config = dict(
    model='multi-label audio tagger',
    input='log_mel',
    arch='tdnn',
    norm='batchnorm',
    stem='single',
    optimizer='normuon',
    lr=0.0019,
    nesterov=False,
    orthogonalizer='newton_schulz_5',
    batch_size=384,
    lr_schedule='linear',
    final_lr_fraction=0.05,
    weight_decay=0.1,
)
Rows from block 4, named by matrix and row number. Each number is 500 + 50 x the weight over its row's rms, rounded and kept within 0 to 999. All counts start at 0. Numbers have three digits each. After the name is the row's rms in percent of the matrix's.
# conv: width-3 conv, dilation 3 (model.blocks.4.conv.weight, 320x320x3), inputs 54-80, a 3 kernel for each
conv.89 091:448446553447464466412451468543525488467533584461521514460522462436475471480465466484477514506441486511569509440461529498436513429437487460480508614435401550543515473452395473499505547557539488499463480569592427496520514500469490493512533546478
conv.90 081:463497512591558503542523557426489462425462406499484535589547528474509504453440431577509415516455438361499514443441463458461448403474432533500507533501540519480562456463448430506458531529485536546473413461444503480548436509566437519487524519501
conv.91 115:567534488523510474438525471556517433515492496504493475482506486578494374470470546467518541449517487477563554447481492519514546471550591506472484537603464509509536538498447452466556588501440486483502475512523425527581471515504410497595508476524
conv.92 107:560495573415553587538481431493523525565513525493441511551509507502473528547486415551518499457477499423522460488506498630462479539480470528495446594446485589437385431490549490530532533478442493506467431477475570464496485548469578494500475495510
conv.93 076:518449355486487504525472511499549531448440527432535567502485477504481504509509508446473465531523429492544555517520502554509508509535533588556539476503499637644519417436470475515495564559542488482456587493454608536535424512538609515438569585623
conv.94 074:519410493570473440579566453425469519489453488549494427385548603525473515422470504460498466487492508460609396489487598614422414404505512514516446491421419444528529494469441468503428401475558536504519548494495469485471426484516507498405554604662
conv.95 104:562534532444496539403559555373560579548485460561471339442501478578456449480501498499445426522523433438548410514505476638567585506471477524488447523516520469472490433521458497459429504464431503545546451504507470487493512504468468493528555504458
conv.96 095:555525521437488514418501495493433451462475539545522545572504427592553552525504449395478518603532397596564548506497498532546502518528549596501465519540478513485472490476427582525513557524478431432363462513475514485515517504486421511560535521478
conv.97 115:520475427461502582475489479567557535581449360531484402524485508493463438563505460554567502497476517491465506590541459450477501538530455505492497513490504451478528561492484550509482499473467541510463502488504587567466478510531562537436474504497
conv.98 117:506572554498505511443519490585581410537530461458575560467495527574491464606506440506509490483505474472520514478439451443508470538455486396535608529594539615490411504514503544491513525459440507435401524551501422511538404461502474493525573553530
conv.99 082:491515613501555521605517551477481466445454422502471543471501479447485573538528523471502490434488561430463527527514484420459523484405383376473517466500430436477517564568568504494453441522484506478505452466526484459456402496493589550534537545528
conv.100 105:588402393494477432553482441525555484525485514522476554508444494514505444441464462515558581533492419490495437477563598466575427523518467484509518445541530509482457512516480564481492384517545451494485366481574440508525521423491520527461436454505
conv.101 099:545467527393495426398516525539563532483489494540539490531553522563503490454508499524549453473454456559567484557422517502520488570484449526516480439555534516546536555547504505529501502515508449533517456504496398438441529513491434541568484517496
conv.102 106:522453503589471457531531431453487534565477498561484397438479518573512510502484405488528509529511560415476522413488595611513419397447466474451408544589486438545616517564521530496507516483471477539536492436483542508476433505531573540461441463496
conv.103 095:476464498460496504490527547518598527442470547534474437563515479492452455495503579407496577589602489468444415492517544646472404490431465476465497514516390540503515588542432544526514503468425460515567615575535504487492395513492420530597485486498
conv.104 078:454427483564578593464507604483558522463554575458479548547550458530541509441505523386420485573490529498513516489465502472518505518481542539493466593453386425473507545554494429475513537504455524540476425447380482507493511496442429524512488476445
conv.105 080:477519567534510560465485464437465516611498586377499632427487514498529536543488494519491466486451470398401390459492472570519438436468441499449413436465488520528496533484552466522558437434433519508497548554570510500569421460474570528510504438466
conv.106 096:539469494505429414390399463541565576593598573502530528546566507467471482411469422491587582593491492550490440480448494531495566497504515528551562539416438462514537452495520577563504419455549404440513576499470555529464517538500474490439450429390
conv.107 084:521538481524455424534446493451433465478469419489500466519465439464458413539471450506454463533526463471503513446507514512529549381450533529577543410407433432522593563535546434482563467502541479490498493509508606513449433526533683524452482480515
conv.108 120:433499470532480371415503549493508538559550476487506528551496437560517474424564631455532573588486406471459462497517445398560593466473480525523493553537507413546616531473520469474515594573505521525541568497467524518454401486572475489511465489515
conv.109 071:496528528410491487478475507481459414450436467496549512485519529579546571555523516525462413499520492517504492365476458503525503420418432501449423528537499463488508566503528412484577474471483564595631485561537456471480552576594487503523579542545
conv.110 090:566468381497530571482536479527498538568473496423460476480573603464489541508565555491565574512541491418468464540483505564617513480507452546539512464558490496513583477521547489498476562539470455497594477516452547568559459462525495533495564602584
conv.111 117:429482526516496541589609493593527470522516504429467514474506537448484503528526402632510413440494587454479539472519559469480536477519491417452509459489519475444431465524521469501512444461496465529560481476470439513443517532535597510427530534527
conv.112 074:507508544492588636541432532505539491544530551429511586580505504445523496536496473453509498511473482470404399596509428446581546534502499451501443431567488537480491537475495468440554537525465493459504470454474472504503504529477531462450544482453
conv.113 104:599537452416492509589560494558496497471456413533501522529610599460467484434458494503447360515495525403373388604577389507537507503522392472463533516493548455472505462521497475468454525546483604575524440402491484500512499477440517484513452424505
conv.114 087:481426505464439451529401464500513556526473392401454577469529504488539546494512467536538566440453494468425566474491517545459503550499550525517534431461630484568564341531545500532478479499444432471471483518463548445544493536505527511513542496390
conv.115 120:512519546450519550390454544569505441500499469492555555407480564521471474480434425534531437530512545560545493487487544410427469522523505400495570529499478509496493498458466481513522406483552411490456432487519398547595580535497495464387514474445
conv.116 071:516473463479449512541534537485523495492538529609537388616509475448499449490495532378503573533482398514457478520474418519509556516478504584530484498579600596526419495479404552543558449475400505554482491500498505479498459520573366464563453450477
conv.117 126:555508489500519558493481511550507458605523437521459425394467534547454474372489554534515488557528558548503496514538613516434466548522494558472406551486447617505510530539504504520500539513429543465406492491476379484564535489469537548558529521484
conv.118 095:501474527532532490482397423488449431535485486565461407400463517431487543503550477512564674475421442512496510551497486525502493514435479461505452439579450578491457475458465571490489511467428578501475476489571506502472480503526476451551453459518
conv.119 089:431442534539512559463506531546484441495500407539510450547478480491474556543566571531570491492524583529552503530472504467462446467489395452481466615585627438440513520445427501473412530449443631544454551522489559516435493516513464573555504520452
conv.120 076:471508525559501440448503540510480399588550486396454484496500517446433473536489472422420472522507547534575540536468471606547448485540504548536460483622604539558559515531510531488449537509463487474505522478515470481455446471497525517513532430508
conv.121 081:405485477374518590420510551579547525544510415501572573508555581456496467422511499672510477445490527490483505451447402528543538591471442434447452542500421547447506499496521570534490518441391454473436463532447540568476422414496560496440493493444
conv.122 122:441521575450498503507474464554512478449421460442503478440449471497493506513536577450516601529528557496519445514540486492416410476508575450474551506518519443477528526500470474504513385498585498482467484530578487479409522475418517469414505498505
conv.123 122:599584542559545476539549646495481467457509555575555526448444397483510498491527478506561586498484478448511584494465463491528400543518444438470448474514572483474517491495501515504427543485445536517527428435513492488532389431445561553473523569572
conv.124 103:542588578571523482496505567466442463579527420403488552413501550439426471409504519468529515524472471480431494509489466511462447568490377510492563480507548466534560462475528551533505469467451505480425476482492553497381491499437457544547530570611
conv.125 083:457481532472450428481533502487488526504498557441509525477532541431440492456494527425435430467441503545493489605502467495431491530494458493496499551537523438397454523535517521510552453452455530497435451481558585592492619547513445465528515478489
conv.126 090:529480403608543487542547489550519537421511457398427503552567540448492506578574560427420499585534451547510423562513521486485474508476511350468615422510468496533497535545491454465488532480451581537495633594558515529530517507447455430452561515470
conv.127 126:505562546459479474498529485523518526480494546474474524527512460509464510398454443559541459409441531415481519431488464454533609496563528655535464501483570398456477470510528476448461482513527495523503474520589541552464472486485547450394499484503
conv.128 101:485512506427507475382530587501531520544516517580478430480489526370379428539472438572537518506598634455418445421536571418452492511512517553438434517553511454445467514528532474520548497536511607547472501472491578476477490484570481520574423409444
conv.129 075:509585512520511541506499447542576606500499526658561484501520598533538466582532512560550533450505490533554473559517522504538462509529490452435490471416455404439501484418432474487503513516503542473454539539522530523550482501518449431397483493453
conv.130 100:465511531626578540461529533511519505443422419524537465541528524408429421506518532388447532418398393422462479587591489426479619424518489449433466559539541478478483525479464512561535511499516497494447498415486550583482442492539433449515438455440
conv.131 077:486577567450486529566509490435473523476529544460566518508507577413467498502464538522479474492477543538507451398384404439412465510461510415505596610575575611561531460472533527484486468416419496475483525482544556530467494523465607539533501515474
conv.132 092:448479461484502492451478516464450503528554587498579601465492435501482528425490489475569601527500463627481497523464496484497450473458444373490478470498438459449449528508525555485440513493499396431455507536537450480524603525581462593623387424469
conv.133 093:452521553460520539532513410489520492557552494529572471532507481508538447460478576594581580476532526473482492496457501589588561479479436524475406527470500413509436492516512523466449503545457461505559483480505453441531486483482573423442492494496
conv.134 099:421395448581555491545567474402489598547431477399478553505494457464412473451478511550489437538497497493443528509468463555523513504498497554514457587486434404471653542555567521511483417497484508555513547454385488507496524559557569570515455499466
conv.135 110:412495521483506541489534447479538581563449414577544469440509554511514524506508499482511509329500586567503507499520470523516462461526509547497463452399502533510468460443526453499475569501523482500524607520475551526429496439458460505590559534478
conv.136 081:478450479556523446466490492517521553561486421535505492514549526539501527427509479482494530532525404464454430439479479498385430478579588577464456502525581551481380501480440516502496512518463542511523520508537503480465455510459565507482631640595
conv.137 088:441489566540539520538460536497526460571498518526506533514450518576561538556467380393499505549497492530544560482465462375411503525572560404467496478483507498478470495543457567507466513553548553483432507448484520517538464531587399504546622555418
conv.138 096:402463549473457480503578590393447512438428414431521549429526486500533511420447431562506504548486501448498483574534447461491525563575600451462436523510575511538494515519546464464506521469408488500486465522575543524443466459461551530445547558513
conv.139 074:551484526388455488419515481541534502499480381485575584537591535489515528451458480594571577470454484522660514557518481529450463430507483442520592525450481476524556580556498497489480478495542457477505499550548535518477505503474449476527463482509
conv.140 099:550540423479486526474510582525497473514504589455483491558514527543516463559535479507500429498522513519505502552522508453572511492511510502534522481462448501464461491529521495474514508453430558498543553568591555495539565496424568542526484439492
conv.141 104:531558539492507510509521458583550542514491496481548546452471432564502497511474493497490474458446491399476531510540505610524361561582500554537488539484473508515490450487436496496492481459461490488531490486559462449510427450518463498519437419503
conv.142 103:466456508506489441499533565496518472482479433450377433478529430478434475480563522417445475482488489510494482556563588459460538547488448442442482509506520533500423491538499559488477509532604480480463474430391555548512538548530473520521526500508
conv.143 104:431479620461498498523510556447471426394431562460535571527508435535470425480482516546471462511524527473480469586529491434427491473462427485518530444527577578491458517525490552508494540514485449465427475491481467461568507491481559590594533503521
conv.144 074:515552522518513513541561528450491429509429521452529565460472518559523456547511529561519367502520483511459521543478498516460520483512499526532459540630472496523573530497559484497537607510534478476519491476500430435592545561569504480466479469490
conv.145 094:538536540527539518495584521610530415498499439438480519434481543520498484435499523514485498524553514379434488538427417586496491604541472490486516573588560501578614507391459506515531597500484481504525467431449441534587495534520423436445506507513
conv.146 083:547551472526501514491475481450435406532467523521455426558487459602500394528463484533576576472525470601535484528500494531560388436521524496486504502510446525509528403466568510483485470484482524492522533502512527514474405441501658547454534441487
conv.147 117:486545489438443486472496472545513460449560548481497488522485496470506544391479655581465410403477563535478473437511548442531560515530471536521555576531471415522584526495470519528559433510575497482536499494501496490473593515433517516503456491487
conv.148 122:589508383483553573548495553554456330635463369524468381476535511487507552599506477471519489533487467474525497498468504545472472548532419558527413462518574446475469510489479472504505492489509488558526482452442568526572453470492568513415515483527
conv.149 096:491519519427469471553517418421411500508523479478507574577557530459490534430483528452495599573490441550526549648504382560561455574530472542514563447501539623499408553526526466455463585505465483495507465523486463477473518495530452462503594585518
conv.150 117:418545514404508528498518520488498581451506539509539517467520486486546510491546513539523570398435458520517480543543520435566543451535565514494486443529518556551463499484520491533526491437443507492529499496575509576529567472386419478565494477486
conv.151 109:508475508427473512582513532468450515474502495451511551516507439508457421495413439497462483443451535458520525504540553623526377587481516511429365498506608542532494535411412466457437479443483488456481474418439416425586449499508571527515583542499
conv.152 075:463552530503488493472415403457425535494478589593526484540481508442533564592454426462535572496453487533489464473486485409559530492499501501510509548532424566511490437437454523511529536567568521478580427478552490448437515499515455424465554464454
conv.153 125:590486465439458402507457499537518498500519492464510545596560529529492527544480480581505464622494456567504510456553656465500524539550537539495435437437491592519493506507479502500525463512493555516480507495525515553586515506480493484514487484536
conv.154 102:520511505437526560477469399454529542509482454476475463457561563533472494513523474572438434490516544425557494463506538541506477563388341449547622517501400491447492435509560605575508460462492444437462534495446572548480446499534612592549463454513
conv.155 110:534541554530459421467475509530502466510459449409493572580533518447483581571538490418505595530475402550470475437505508422445507434509487447524518520434465451461481506543518441472466409510556491439501571480493721546334498493488503495493518521533
conv.156 106:439527595522501502529476500517532531500534502511491536525490498507550541517511541510526529454545565512543478492532541537504502528505446471508527611527437675513376444480494490468468576503495423468546487544563444442583538514471493489558520493454
conv.157 105:487430383564502487597471542421502567559524453602525523519495525451465497470462515547534442541531514550509504485485485469445516607534500482538561445509577518527544529553483596530482461475479591577504535451386518499491423460469564491421556503421
conv.158 115:490504484423515457535484442502448434441476496510508487460500506421473471441475550552534446500459481490458474565494383418513519533520451459487519454519625465470496561529515548522454519543556482439415456514521491421476474543624494496546399463497
conv.159 106:569493400498481547582502471583494448420518534490563583533482471478551565366516510470414460482521572471531536508430467589472389549471531544555465439509517523528529529563540552504499474485450551525462501529492457562491419479446539544468546553517
conv.160 112:531537518501540552515484423456445523502506570512443460522517538467493577549499447469477486485471614415438523489468368525539542587612572519531554456405492483444504383498574484544507455472508456513558517497463492525456495487559414553675482585618
conv.161 111:487520492568553514422436455548534525547488361496471508536502528570467368532488493407465550524531550530546454505556461482443474491504463549474472493476575444494575521501456475511520511516513480528550464506519477425485465487462219451638531511438
conv.162 121:560527455482443594460486566436439526553465477381437616466442469538481512548460476564597551424430525471464553564514464504558504530504405506490495528448614464411405421478561566511456468525523502537496430494528490522560490448450506518495555533551
conv.163 117:468549606458526557480463479466475546550508442490477518504504533526546526551514414432473572418519602439461537512491571502522534595515506371466557482516515467517557465479443525496539621499364495488555561497432457449538602509424533471451451480528
conv.164 097:408390447424450479483441447534555498419504564568586562599508468431508500409407512484532517511490495483451447560526500476528521560524539540499507431519470511493483394418382548515516529558493397437478445496455516476543475477499512476444415429444
conv.165 078:465512446510487575501496553611514438485487464456501598492437481501564602533450455498472539512469515489447485550521503508549491496495484561537592462565560470526509579552470533518486476525553561494449623588545601541503521510529486444469510432450
conv.166 079:476423422462503455558544480537486400455470467483481430625559444594611654428494535530493541508446443485468496579522478522439444500555578591568466457508555630554454591504455487476501541562573507457468527400496482573435464444484529579516518538511
conv.167 104:574512485525556569391521605458483540527464456585540421476507500464523450516468444557479503488488490562547478525476456517486478587487498553577501463606589536538506492548569445451460547460484472443498536528470431575596579447340553514544482513521
conv.168 075:489404467574561560485458508557559496519513442578492571583537495499530629598524391419438500561534489592619549528483475524489461556580542468551576444471517534477426570533486451545597445453415644590464556477506523512462459459457526486483471505501
conv.169 091:494430486585538456510497557546584529583530433573502488574552541587562486444528471409556569539567493541553568421473570586551495426436525374491556407511514483517557510516542518514503406577620529454484570487472481393416531501501444458466540524462
conv.170 123:520393498506501469472528501470548493476505461487494514476514499526478510432508605452549497454504551436605605545496409585444412589461439547430484383449664479521480467489518575551430554494469510533427510508456436493600498534583424558550458500451
conv.171 106:573552407467416469473486487557459393525546492589482440484496514515508455501495453331476460490536525464447597420560556482530409502549491531516468396506566553522421383416598490494453466521538480478421433407523534481513496486527455467484509497544
conv.172 088:418482468454449449509507451631507465489478505441483512439477422477496538440439467509511544537500430466478484453426370498540471426503515371407550485381417536504446481479458526548554520508453403452437567529515473469466512505458533559520462514526
conv.173 119:533513463527519546487518601430533552477508520509524509538491378497491497527474493557482505485470399569490485514463465590506534529493429612504444560511535582488430502499496511504538575473426498532523564536484530468482504521527487465637521510483
conv.174 095:527471602492546474422439491464485478538499496549481489551515419471471539542560485485470482556417412509503494589545509498505548473470481412402408404498607461509489525553504508540525564486421482455417554528440463430522469541567496486502484484495
conv.175 087:587565463456457506452531576567558488439444533434516590367502529515495538402420505621622543364436546475501502477474490459474529466516451532520467485454473530537528385443493473410408524532549458474449494506460558497466457505496525525489575539499
conv.176 139:488485550494495626449440495500510478514553536646527394463544490499492516419531600365500591405469473439495615599474355624437431514482498563527513513530550469481527502507547474467482488493478518525507499532494623467290381521543464472461511494455
conv.177 086:429477541516523569532454483513553580513540479487557549483459485430539588500456426543539533497483493512474593538497485472546569551506508523516508473492571486500543483431495517525525479534550538574586538488416517473401551493499393439379470493490
conv.178 111:469455422573560594522569577402522507544511586508513492359472530427475470474471440485515520467443540554468414464507535467476457454532561538524423401450487444512552464495483490510506573514502541544492581537507485527553523495514493515505527504504
conv.179 082:451532573431447564468453559489517560505488513553526595460483471475457483512453481527502460429503479543568448491517515508598575516488504506416492544488566576573479495534465464530490485536514459529495492534549426466549513536496540573463617595525
conv.180 080:493482456466493555460420390510546560444508560461561541517466502545557545424499558486441461490508412504556690540500516548476494521471526535517561543587462525451417466509559532516532533509461494479508550476526491441456456457504510450488476471525
conv.181 116:503523541581456341549536467471490507481475472418497612504486452525480462459376437669531392457519595511488536562560585505546476499452447476547503612564392513523460424523570457479497468530514466498559494498509486483454516519550533491509459496510
conv.182 105:498443432537550479518508438526510561538512446549550508462511554511509534597504449449479489506537548455487526510473382513557559499475534453531555495529530557515500481515568518488440537483496504501511395519548453474521433499536511524523464458482
conv.183 117:457463478438564613478560555534479387517518466543439400499496497576561560479431471489482470493531519544537546518474476515414449535485497548461500385416489460505492490464461528489467389456476507487491444457473512430417467476496540523487571555501
conv.184 126:438458499468543589636493438491449483545531514549486455575499451412486451559509497484497474513544520481449501553518347492501551549499422452510508392471544529477415499455437492496491577496407426438506484458485345447610584534521489501515461509566
conv.185 091:421455561360448466438517493434481557580555533495452487455507568492494543528465461475459451348390478485523496516531535380438507523545565446442421457502434526517485506531559507507519472520524509497488568516486482479520575576485524471473482451478
conv.186 082:432495570516442503449444524568540510586470535370417451529435488463496484581502549539511509474506495424444509537544447484608535530531437460403577469440521533480421448492462456487495494544544462492520574506500474445520545471489395509481401427464
conv.187 082:466500556416483437479535579583533520446425446474495528593510479367422452573490426453589662469451456461455465513525488482529528501513462459470568470492521552532547490498425482507506538521474409456430537524524433468455454462493461590621494533489
conv.188 082:448455479522543593473563515497504508550666560487511503450501494618556518455521524533527530530528530532602576494488523438496480462485544523436418517505493513571535408490571441427447600556509436471474560542566483481531516520485462496483385403411
conv.189 071:476533552530506476477565450449474492515489515482521551616496504440499422470509433420425513501536494579561533529496459553513501525461519460504495446574594473449478540467469480503446489503499560510409477511402617480424520513515460465535508495484
conv.190 092:495474489440486475461472449466518548499607585435447489476499488563520554545519462578484408440558568524544545403510593551590462508510456505448464476432605522587597600517489472519545531485493527484512549519474473473504483504490503475505447502501
conv.191 075:526505565438446472535542536571544503583519495465513487529541526567496461456479430476439373440461527465551512513465516605497561626517469500518561564572507500535433563607581561462469464480442467473515547576594492535619507560615554530575486445448
conv.192 094:497493450508546577486547478472454461469466526469445491420492486548604535469487574577501464451514533495496513563563535573481406547504456536428463541535442432437385527505541570552572457485535447477557490478485538443403527524561388471506465436507
conv.193 097:473505417433426507497487528451456499527484429372442507552527511557505428515474454658524437516544509498510535462530511532613502545527512474469406610532573512513472529497576461518522436441479404415409526598585471598671524466476492489490486541472
conv.194 084:589549471467532556385466521560518492499523444503590584426443445487481465476472435432417438483477523547568591482512547551511403474521515502483520483417493494481508497513554582570566518494461539527557538483425451568525519464435539475462572510504
conv.195 112:461479553583555498479510525499434426528439453405421474491523518456495530430486428511496529588549549553521523555617633501445460557534521561480414496542454376445512481504500502451464438456470441466527501488484550511484591506457468599587497465428
conv.196 106:505484451498457460473468559488492438465461558454503488483526555548473359509407390484504472515505456549448412455519593508441463508503546556489522555528565458477514484477429548534577514513609409398382453509478493475467548541500539418405495447429
conv.197 092:539564493502475458592525515401466490365514567543509469473450456549537449462520507590516444507517432411433497434449429498522544508522518529470500530537454567533510592567575538539501467484535592594585544538570557536520484475522558473427464492511
conv.198 096:589550539488510481459550527502484470437472442518549483535576600492509469462488410430482479443459465490454486600526430534466407555487458472432429528550501523531515502482470510523520522466443475466462509476508595512432512488458477533559502489520
conv.199 091:502524522387459515473440363463477515437517630423487557521489487437508538456482517412448413405540588545510542353448513536514497403440472481460444514507440551540510483454467518473523472444466446433388470478474422388386498484506486500548460487486
conv.200 105:529542532514507517496556494496519493462564532471522506466448479528527486526493506465536582399503497490534549519477485449477463464515481508533540526512475555557496494473512516481483418537568493496510472473502557551582494452448478485437521463459
conv.201 103:491451489457505503546477399507497523568504475463523573402523575476591625500479489536462472376584579513555551371440581550548469550472528555530446442569552445561575468481592540520501532525489473437517530447488583504453516494491536361509517485474
conv.202 128:577481462498447498576479543489490433423509532400519607567478496467489561440448530383455448475432513425542556578512492604435544534459455469438512543507578587467464449456463519509503452463448476471461510503460328476578384508538469467444485495433
conv.203 120:493494487542542421523524462540512544477532574470467495506506521548497512431532507514499487439497599443507506478454578523484511532512516439517555561478430557525504494475517518491483543477459490482469539525497421484553478485498502532522467526473
conv.204 092:590547485502475495479465523494548553499512517422504504487537577408444528454445479618519447530483489601534480541478365576499454421456444386441534545407413587552498547464430493518573558518460438525557494500510492462505597544463458598611413459474
conv.205 096:590502474564501475459429499471458523525458499560506508462427413540463487536426467435477591558442430503487496417395404593460387495552551553506507534434538461508488511502490581603552477539559534538444600548515537524524503487492400510639519560547
conv.206 080:575515420512504514641513405473477494450500522521525460559501489517542484478527565453516503444513454503536529529493507513472462482510575424564592661504350553503530432525547441413416563489444502506548556520444549490420472506499519565550522520482
conv.207 083:422456517380489607511517618533519539486500491513508537594565540431538571498512534464447479402545584545427499451440404513517518522524477516576596460503517541477385532480497542463463495533467603524497595510479535511553534498508418507653428512503
conv.208 095:513433447381465420504471422528514483500478451489505531473484561484490551542508478527534522373393444481481543485484499501448444534472514486524570454478536540550472431446479541519470483485497567470391437483515530464503499559550510424388497463494
conv.209 132:463467472572530481435523499467475415445458492433486536570487447566512517502510525593542484568545430438517552515498523455471531418505552496465506464556491469456514470489509494498493463520542521520531471526560429467435428505554614525405547517508
conv.210 088:493487453542494482531515560439521479564537482531457537479497535533511444486477466483533497563528540493484554510498571495454517490470470409503494509486477529489482493464542443442435434476588462467507531493486548534523564472511607619495564588586
conv.211 105:608496456482410482491447502557536532427480486449539557509547529481494480466556506410489565511512492478571506496521572508521564442531585512592519529529363533538531537527482472462542454541582522452519507505504588485364477524518550489519423448489
conv.212 095:565505512451516550521619555468453472484462557504540530435465446478459494488531546435460425581544505388452512532522431614474495578509558579559534446543525494451486435495488502542529532449417524536542547507423459531579448508553476405374541489476
conv.213 089:511461477473548551430491551457468542444481535505521557380483520428465537447480490486427393472498567506528481631577628450437444493493524497529546517529557464458457577518552514450433578572542514531534466474508528536521482519481544455435436420413
conv.214 118:488517443528501467514460420473505570468504453560508505432391454536525445608435413577485448438528506492503504409544512541484446472472475477472470568556538346493607478546495551566563595548526427433487518466453470438456497530541510482400481462435
conv.215 088:487464456453482436506569545470431397431461466492432465490507548483456521481449574566578574507454487496448508459512508446449476523553507645506543498508592443510463486501492578464387555546570513484424336316451561509563492548524529494448436487512
conv.216 110:442516568437440486486470543437412417438523474374450592557513469499510493506521473438587627564434418459485470648543436599528534456457476414490498655538502540520446486444446530535555533482402424503559428472538320518579536528470377555576505538571
conv.217 115:468495511439511566493480500503492504496519535659488392573496419552510490572583528456498514460493517536494499476525546517565580462542547632473347537537435514468571488490505446455467451475531479461490512503510572504417452478503585483398529532533
conv.218 097:527535500478469521514485605413476523491511507579513450565537545440453509428467552565544516554527489485441524516524522525448445601529506604554478577557535498578547519504498506484514433499583610556450602542485518463436468518545502477430406454467
conv.219 069:513519572587577549540559487489438466553474466484485491543502475508498493463507499427484543457492509456469480463523535373411500425471428494498555629554414505502542501497545395416457512508461543509557569503543532471416502482520432469481573536628
conv.220 073:518459402429430366503499492457456462463477511433473502401458475498494531524534569437424423594521514367455482458498514520505464478452505551498552498442462488524559488515491552483493483553525506454516486466538518412468391514403570491433560506502
conv.221 078:465508515563481538552485501398481504492465611389493572471500496478549599463505558489533482487515503500488494504439455522488519462541547542545522510548546513493418528569552544492499500534541545547509426486534415494569436426464595602479459475508
conv.222 124:545507481476512482520515481530529505502528567520525464519498403468555515568534537553432443399492459424445529559484327491526610470518537414541594456486363533475463529489453479477537445427505598497489480508508627457431515524518802375304508496485
conv.223 134:559510496482494477440496564528476447493482464484451510532492452487485515548537490341522675511468489534507489508529490532488498345466620573520549478489456512503534554532466472503514610527447502516473452490510520531462545483455560560529463497526
conv.224 089:528483466483490480452502576576591518534529503435471509481602533613541510532543518481423490522465484572641480561518522533533469478522525499516533498443497512513519417486443468486443568530564507535457532495435462591580470544520464497523411440457
conv.225 113:511492533518547468522493476510520488508552542531517492535511441540519485510442451485474493481437472499447502418483467556524493520539495611495402530463544543560522427463509515576601510564473394455521421444496377261341484431476427478499531544561
conv.226 111:472506449576495446487487507532506467486516441468513469525486455552510526441487585563481456522444462505434497501517546482510493392500466642472393631475413485522569518540540486489503407552631467495473539507490564444469387490589447529540522502481
conv.227 074:549507562491466498451492457536539528491521446484524566538500513516529507484509458458494470544490517620611537496483511541507464439512541526579457455416399502423482576474348509522513532498474563534428535546486405501528446475547526508495388466449
conv.228 092:513493516575504450565529532476503522595465505529496479533498503483478507519453472383534566535451488460446486561447400474504571510491480482452468424501493505406423508506534462431442407470507487464411487408422513455515440486472552473414638587506
conv.229 118:386458547479469452377547568501505567353475591470545499540509483520519504558515477392509559487540479510529530578401427481527514501484529610549432656520377348506620527506522461513547504532562527480511501528528531505389548484479563469485532512478
conv.230 100:579531482530533475579610496469456497524438525436512582537515481489448495485471462578474449544516520535486493559480464535530519503496516464512528588558501461497506433489516502517533440470500482554545514535533553518467472475494478477459545533540
conv.231 128:470484474448476457580507449468489527451537566475475526501526542512534571462528524633479369546529478503476477523492492527542514655492377467464478582528472499496515438463495519489454492528553486497494496503470565471450423492536433473498510451433
conv.232 084:487478584527554595544533540416451479472451508541484529501521510543501601490541573472506461539525485585573593478549528562573496560535529552527492534507570499445477495547561467476454518464395635591529479441393544532485503463523593490424515503528
conv.233 097:568507486514530586472473478438497550503399412438468505443530628512459539467520576463457441464442548478475477524523550526486507466526422545483465499493502440476488443469477448526509433452457487477412523502544453450556357422467464418398527523547
conv.234 090:552575602343389364373438489512543525447478453528473477476473505429447459528503494597614631531506434385396428481478496485509472459519460441446460538512467520487435422472499467463420526528511391403454486540531511474495553498490528492477409428406
conv.235 107:490510492372455492548403408541514513468531471425511567586430301547544493570489478542454440538525403505471483485465390459519490592481436488512526550485486505533520573545434425446495457485505502480494510473457495498543521528527537400424474472458
conv.236 077:457469479501521514564574578462489542465510405490529503561572533501519507417527477575575574500539527538537568516518468539543557510512451480537485530538559429469445600559569571515456446437425447454434405440443621516515465480494498464415523549528
conv.237 073:528507569476560583383406466556576573481491565494358348454505591570532493448477505421524623440474442459522562523502575491487449474431476485442434458488458451473466420462388530481445540506489546492497539616583503467500492468476474509482529468440
conv.238 082:461457542434532540602510469529514487483506534511496546557547493477572609528511435510482460480490524619530531552520473492506528574545497508493480368520561503482464489508511514468505478497563486472545524496463566440399537494529545437397508498518
conv.239 115:537477444426484514420462533498529564531461476541498464448478495531520491524562541411505510515468458515460498466463434567470444495496473620508447539522505595483454537477533468463499537472463524470483531505498472446531461481480482489586443458470
conv.240 108:515449471563496358551476433456492500474531477567514462495464490544548514463530537506515452581501379511548580522574585465447402486507531568536464516485419344460566448488478399486565438489541400418486539524506402463544402487594526486406422430509
conv.241 118:457484538423500531477526534569524435518508477549526487545501466480539551390514574495470485463564521557545496482428437409533571527521527491541570535493405556535544500503440495484486526528493496486468471489485545512485525515514522522532499516525
conv.242 093:437538447416459580441530578538518519462526455471556565563546490555480476539524495457493508453428506502577509482481482531561523427545522523595512508484494464575638602448428445493423478509575524498471500461492466578489526533485459447488451463504
conv.243 082:502462422525437429534447553447461418572490454677486281537491462495475407419493552459486520557498488460451512527501598417467608477475550452474461551544582463540544445498512463464495479517528506445450489516523578481466488502495472483525474499522
conv.244 134:566504425583483387501462472524501466420496495438475476520478494510492427457514486504497450572455357524491495478489539437517583484496505479532559536533422494525530532561521482466503460537520520493507466553556494466555535496492516507487525485467
conv.245 084:537482494519503451464515562426373426550590587569555507419434439534508465560511515500582607452502560452471523541476395535475554510518546482523521420356376466511544509480508486529509527520536517467464398413398504417409495501560476547556535494482
conv.246 130:396487528475495548492521551460519574452508525466539542555539528583554498414486466605485459423470584531488431406527591399431501438496530394494546501446468497489491506500460498455435472502546526494486528465526579552431516506482649517471460516518